Weights of a small image classifier: activation gelu.
Rows from block 2 of a small image classifier, named by matrix and row number. Rows with one number belong to one neuron. Each number is 128 + 32 x the weight over its row's rms, rounded and kept within 0 to 255. All counts start at 0. Numbers have three digits each. After the name is the row's rms in percent of the matrix's.
After each neuron's rows are labels from the 100 images, of 14976, where the neuron reaches its highest value: "patch colour" is the nearest of a few named colours to the mean colour under the peak; "strongest on" is what is common among them. Only what is clearly more common there than usual is listed. The data: photos of arthropod specimens (BIOSCAN-5M).
# fc1: MLP up (model.blocks.2.mlp.fc1.weight, 768x192), inputs 96-191
# fc2: MLP down (model.blocks.2.mlp.fc2.weight, 192x768, transposed), outputs 96-191

fc1.504 096:106174134144148151122148149069116144137123124169167198120142087184148109103085106034126126020145128154146166061102035092094127157163117150126156162126112121111128107132082115091116174079090108177153099105145120032096067164179101108144134124088085106123132165148146160109122111163162103192
fc2.504 100:121054119081153098153082111156205129122182132150103145131119126089125126165111121120149131125138140137113129151126130047157140115152085082160112053119132133127080120226136126151170099116097129154116138100119109164113118121117065117160144116112074108140178155065040131120108130134126128115
patch colour: grey
strongest on: order Coleoptera

fc1.631 110:106125120154098121119102118124128153126157159118108059111105148117147124102098124153104112108111091194157186099108159130139094137114204104098160127139123136138159133145156113096127114140117136086124145131095056122152076151100170182140133155160165081141085154144112162105112131199143039115
fc2.631 122:135113129099133114139155151107137087141144092146134149054154048099146125111130151124155137103069118074163070117133145135066197142092152197157178028147140153112152183120111132145184123170153146118128094133124129146069143094107098129103108188058120181119157158129136109113129105153210154119
patch colour: white
strongest on: order Coleoptera

fc1.643 121:111138125117142148161103070052071121074158154149104041097101181135116110103121136135106128109117102130147137109211151156153135022163096096106113068155130118198138100136145137150089069133156145128119166143173122137090107095126144130109147171122120165134126117150136135108108220129124090172
fc2.643 111:112156148105123112198109125112103145067121127146144140126140143110144124173081134127126157147109186118085098074101144150090091183068146088183100148128169148171091187117124144130140125073108185181143113139058106118105136098183105082135178097084135128121131173133069177180115119107083131111
patch colour: brown
strongest on: order Coleoptera

fc1.278 096:137117127154090101171134129138145160042103160059115171088086142108095128103125072140135143106116136132147124119128141151126131113128017153133114129153109121086120145117134133162100105124157087142193128076196186119134162135063122130112173154153129195137193124150132155107096147120120067130
fc2.278 093:132084090163131116113150185125130122144159135169143105158121106135182135127135229176088089126147115117139101175113153113125130132176145156123137156132065157129108113145185125077163133131160148119112171133107032116144117125112096185093107122093146153166058124121132085105103153155180176141
patch colour: grey; brown
strongest on: order Hymenoptera

fc1.663 138:105079118152119158145164142151205099131153134170121156124143097179106068164141167141087114141156145094158134127068157135158129136146074190093129044106071123055167057107129046147143158087155119163196120149105178107106101080111133132133120164117124104125200109145133073132092138151125128183
fc2.663 124:113195106158130162166107123122116170102125129144128133142161132091103110048151118142078126132117145137172165094177152181045143113151098159151221071106108102091137142116148107139082034130135146174160187085083130124153097093123143151091056151126106105097179145118193141128129091106155167140
patch colour: brown
strongest on: order Hymenoptera

fc1.595 103:099121084134117132118107187102103128041099156133118128188125136120130132131157187149113112123134125103187092147093022113101109149165100125168101114130098150038093122140144138126134132121145094125117113122190142087129138160070103090130115165124139096112141140151100143097137117159125168103
fc2.595 109:145098149142106147111099143122128048173084133121127128152091104158073143119153110140186118195113162151184105184112148118076091218131132154135123155088098124139117121202144132115129108134068147126100123075118083106163141111142154121113172082128136121142102105101124135108094044143095112109
patch colour: brown; grey
strongest on: order Hemiptera

fc1.413 123:083144144116144162103128078083174134087103165134082146087108115164111126135102089155130109088079132144148142184123155157139166121121188107126065121135118113161087153078132109095138088149152124200127143190206100102125128123116135096126131139121153130086159118139163155146157160139134115157
fc2.413 131:129123143109125124134141132128126201100091155103085150132155124099092149130177102099105112146144113155111124091121085129154067071159133105128140118142172123111175155147130118175151073082138132167113065129122109149141133143132135127051081137184025091171105123156083131153121110142115090142
patch colour: brown
strongest on: order Coleoptera

fc1.239 076:143114171145102127131118139100094137115106153132201126158108125157115081146119157160106109097112063134121127085128043088108114147093102153141091145123118147070099131151148083181159104101137091093112129110225148143153129132092066160156164145133123130120126132099129137164139143142112196120
fc2.239 076:144088146057111138095092109125142133107196099082135126137132121164131138089132152060152089142120148162172111201139112142122164084131111118139141128131097117137094130125140123115124184119107084084117140111130198113144156086132087106158162103137128123118133136128166097090158147119116056132
patch colour: brown; grey
strongest on: order Hemiptera

fc1.257 096:149097096133138085103106161192115105130141137121175226089185109074085093109109134176114160120187122128147092183128171080093140115158136154127141117141123105128153089135141157101059120129116115128125100152162140094116150137102105086138091162116127132160120077129096086139153082142110144177
fc2.257 097:095077141094129230120060117192177188122091152153088127157108133161155151092160114137162128089112140148109126113101053160142127167103122115160130160127099134195087157149098162173159149144175134131174150113142071113167071130157133163035120125101151136116169124136151135065126125170188136091
patch colour: grey
strongest on: order Hymenoptera

fc1.442 136:134124117059240145124162108182111123167160093113101131068136111078113070194101089129111131126118165186117138077169135162131170086153159104171178097120125114178108129124089124133087097161144153142137120131101152098121028121110141108152081112104111162151065141192159186136134121076100109129
fc2.442 163:125116157153131132152104091118143110109134127142152131080132157125089131069119115135111093164113076113125159196142193102157149074097141087108112173149105156137137068146183132144117122110147109153134133110121118097074130094127151162098134124136124157069200111152127131214165112167120092138
patch colour: brown; grey
strongest on: order Hemiptera

fc1.505 043:149131064137159136113103157082150174166149111160120075159193109095073135124090132137167115127142106115113123117117104121043092093115107097109081210136114121126089097099102133104120120109140054187102157119155183105131125075102130187075135115106144151122084110113120142058143153201142134111
fc2.505 049:137188134133092138133152149107141131123136142160130174156107137149187120117159112130133163126200221132194130126189152052158075142096129164153147118153118199153142131120135137167074080118148182093138068054187070115196123109141171085182133133118122131079167156083168131152145120201094158130
patch colour: white
strongest on: order Coleoptera

fc1.680 102:149127115142169121080107107244175195164132113138113116133135105118094130140106054124129117122137200134132168157069135162173145141128184115147162098171134115138133179138126110100147095094117149133120151134164107072108106099106146029110191155139126151129122133093155088078149192142119143167
fc2.680 104:147124124116125163117098118137149049077119136141068179134121163132174108157102148088086171110128102073086096114124144153135128160149092157140155139107139137123156120125100153120172191163154081104169107200130085177119131107152146137108133131151138034131105122140130110180153136157132155106
patch colour: grey; brown
strongest on: order Coleoptera

fc1.718 068:041164126124145125180113065126132089163101078160133055053135116140170159194139132139159114137116078154120136146145120117101187038135134192069125152140128119155181112162131118201107081151091127114161113144122139146147097137112153137134092166100132161148135118113148136126105186108123121060
fc2.718 077:083097178170129064131189127098126110181104124096093125117163133077127120091135092117104145055130119178106125148092125135157166197101099136118124156159133114105140133109128107092120075177176097162077112125070078094126142139105063115112122169119113167115098106163105139082070163105122106153
patch colour: brown
strongest on: order Coleoptera

fc1.682 107:106106135114116126134178135109151143167160153163137104115189175137170127159121110066077132081098142162158119104145175118157177085129170111160122125143151157092125095174140030090083114132184141134137097117054137089153109153125145155150130134117095095178158162120155153172155160133158143141
fc2.682 122:149169153125120106126117127147127003178141154126134136062076115093131158114148117112135137124191139077072159111098131136135064118105119156091172153104115118122132127087132174146152150136126122162116076129118137109091097103126111144134171117127132108084105144132194147114137119160145188133
patch colour: brown; grey
strongest on: order Coleoptera

fc1.449 098:162121187106198118128117142114134169160125152119131134063130159106092153099111184119112125089132083211152121086139132162105127110127134154142171136173121082106123170155125134117139087119133094190101096122167148066128054121126139178108109152098124061088140113177124158129151180126146125090
fc2.449 096:110116103141125118170177149126145083092146124128092082095145141113231119153125092141132183111110105166147106098111170137123199153116134182120125060144149140131113153099161163162087120168102124127110133157148104115085112144060122108117090135108128151162165165187130178139183097180143111162
patch colour: brown; grey
strongest on: order Coleoptera

fc1.762 028:085132108064212074121128118124143112130167134088156145189080163129133122111126144092131112085109114110098124122112107144126149128119128171129114109084071124115143079140118129132123140115165071119137131061098154124114093114121127121050119125125153163113114125128132124144149129100141068092
fc2.762 031:110115148151089132018129166101206135139173154168123119116178110099120129229169123123165183137203170125125138108123105104142117086127161131127141127195126112123116140106172139152065130157145145146125126084161099104150115116134120129170163084126143129059194149108061147124128146120170136116
patch colour: white
strongest on: order Coleoptera

fc1.492 113:130127097082121104093112138136116142120141165147121093194131139144118028125121060183154116167155158115149129157141129103139164142152074096127136103122135112255115097077120111095118129095148112081154121172144155118136137089117130151112209069167144123109103197116116129079130181111069119173
fc2.492 104:130116143118133208099154104146174149162128101154107096064124127064098104110117130153115118110100166151089138149132072140120124173126110137165131130093144086133128119137108168129079115099126092085059122129132149153044117146168181117137114115159134136134131130147119138148142086131147107121
patch colour: white
strongest on: order Hemiptera

fc1.412 082:061175158123190119123128124138120122188141115204070137116098166118153121091133079153125134127076092151085149079132165155125183161166124111151105125155121125109161172103129106152131176117182101135075092102084137155096055120156149089128180152146102131127159086134047124137126141187097089133
fc2.412 101:194109109138180141178128116145176048119118107137141135115149140119110138130126111143149157133183170138190130171168152132126117092148099107123144133080146170104119126145127129126095108081097132116128130130044109088165174157107131091130055142084106122132095127146132183124126158127112200088
patch colour: brown; grey
strongest on: order Coleoptera

fc1.615 042:086130069140105116108137126114101144102199184070105079123124190117108141140123103069115145089165119112091120122123130125132163164107103197129134192109107128026144094166134104121113126121152130147116148139077123115137115126142171150119133110112107091130212175107149140175133114118128140074
fc2.615 044:098132069101140137185155101135094069124136129100144141120126141104094117208154163160161087107129155156137084139101137093126137150125125107094123127124156096181131117126158149130119165149182138126100108079104123131130138084162091120167124148120124141133086058128063161067121104105070139131
patch colour: grey
strongest on: order Coleoptera

fc1.73 083:150099159112068087113168105160152089157082117149129141154134130106163110137068120148092124123128176103132138136178141121130166189139168155107149110125143163160102035104131094122107137106138094118153136084113114104190095141134051124151119107150128121103166152100130086111236177124179102135
fc2.73 095:092093155140132155093108158115050210172138157168090123137168202136045178096120137080077147133109086128083102114126136138089092080096121149096056156166130067106108130168151127115086094085128129137157118223128170094106151154118165157156074123122128110120110138116146107145149075139125125110
patch colour: grey
strongest on: order Diptera

fc1.190 125:107142098114152074130172126191119122100131104141226193142120132153122122117118081090152152133086126069117139166105149108135128104141136080124107159085147179109111159129178156127189132079130155082129187089108148110167125187167086129151124103107159121157065156144099067139097136110157085135
fc2.190 130:147129141150086121111150076090128145147139093167130183126119124108121112136173138187139157129149160134151139116116071119136113156135128107119132079159114086149127139176109162123084173143149084100100108200136136090095123134151133097186121133130233093170135146169169151128065075128134119176
patch colour: white
strongest on: order Coleoptera

fc1.331 107:135181137152154117061127141187128151151114143141168152100129122131144140094105087131158145102167085103145078133183121131149161115119155071133127084101132115130174139133116096151077116119102131154152165147137115109128120091111141210159072092031189058110122158127116164143186141133187128149
fc2.331 117:132110134112163125155118110131126118120143109130095080137154106119084106142149125117079087161076169139162174077083100158131132128123122110158166117110130126130035124116064140100163157135157121136105087147066143113135117123131076127095149118144159177062163097174151122115134088128056121076
patch colour: brown; grey
strongest on: order Coleoptera

fc1.15 095:140168209112144104103139144104252137075166104152125140220141133112122136141127134023123124128149125171126159175189154105114114059145152146079142109136137143115086043129089133156132103149190121133145105116129158084135091108171056127124092098091073122124091169142130104138112217109131122086
fc2.15 076:166137081121071114116099114119170114145142097141132147131071093074110132102150136108159153182124119117144141116144095147194175196122166123093141130121138080112174129154163129181085108166129105175142131108118119167099147140158127134115125136072134160102183068160122154192162100089144132138
patch colour: white
strongest on: order Coleoptera

fc1.581 132:166106143160019116120075141090108107101133128067080158192087152187138150089147140115146068120120191104190112128157085078159141139155113158143115107159083146128127116083145133061140097098125138091110128098191103110175174114145084141086119116102159182119131132143128132112133102111108120088
fc2.581 124:116116112126141141142114139144168142172108087137179144171119103143189100110115132129126099132144137097113127138123083160135144180132078119158143143185145156172089125161102083133119126155073077121097119086138192160123187127096097097129112118119069153159135166106114125134150111113109167081
patch colour: grey; brown
strongest on: order Hemiptera; family Cicadellidae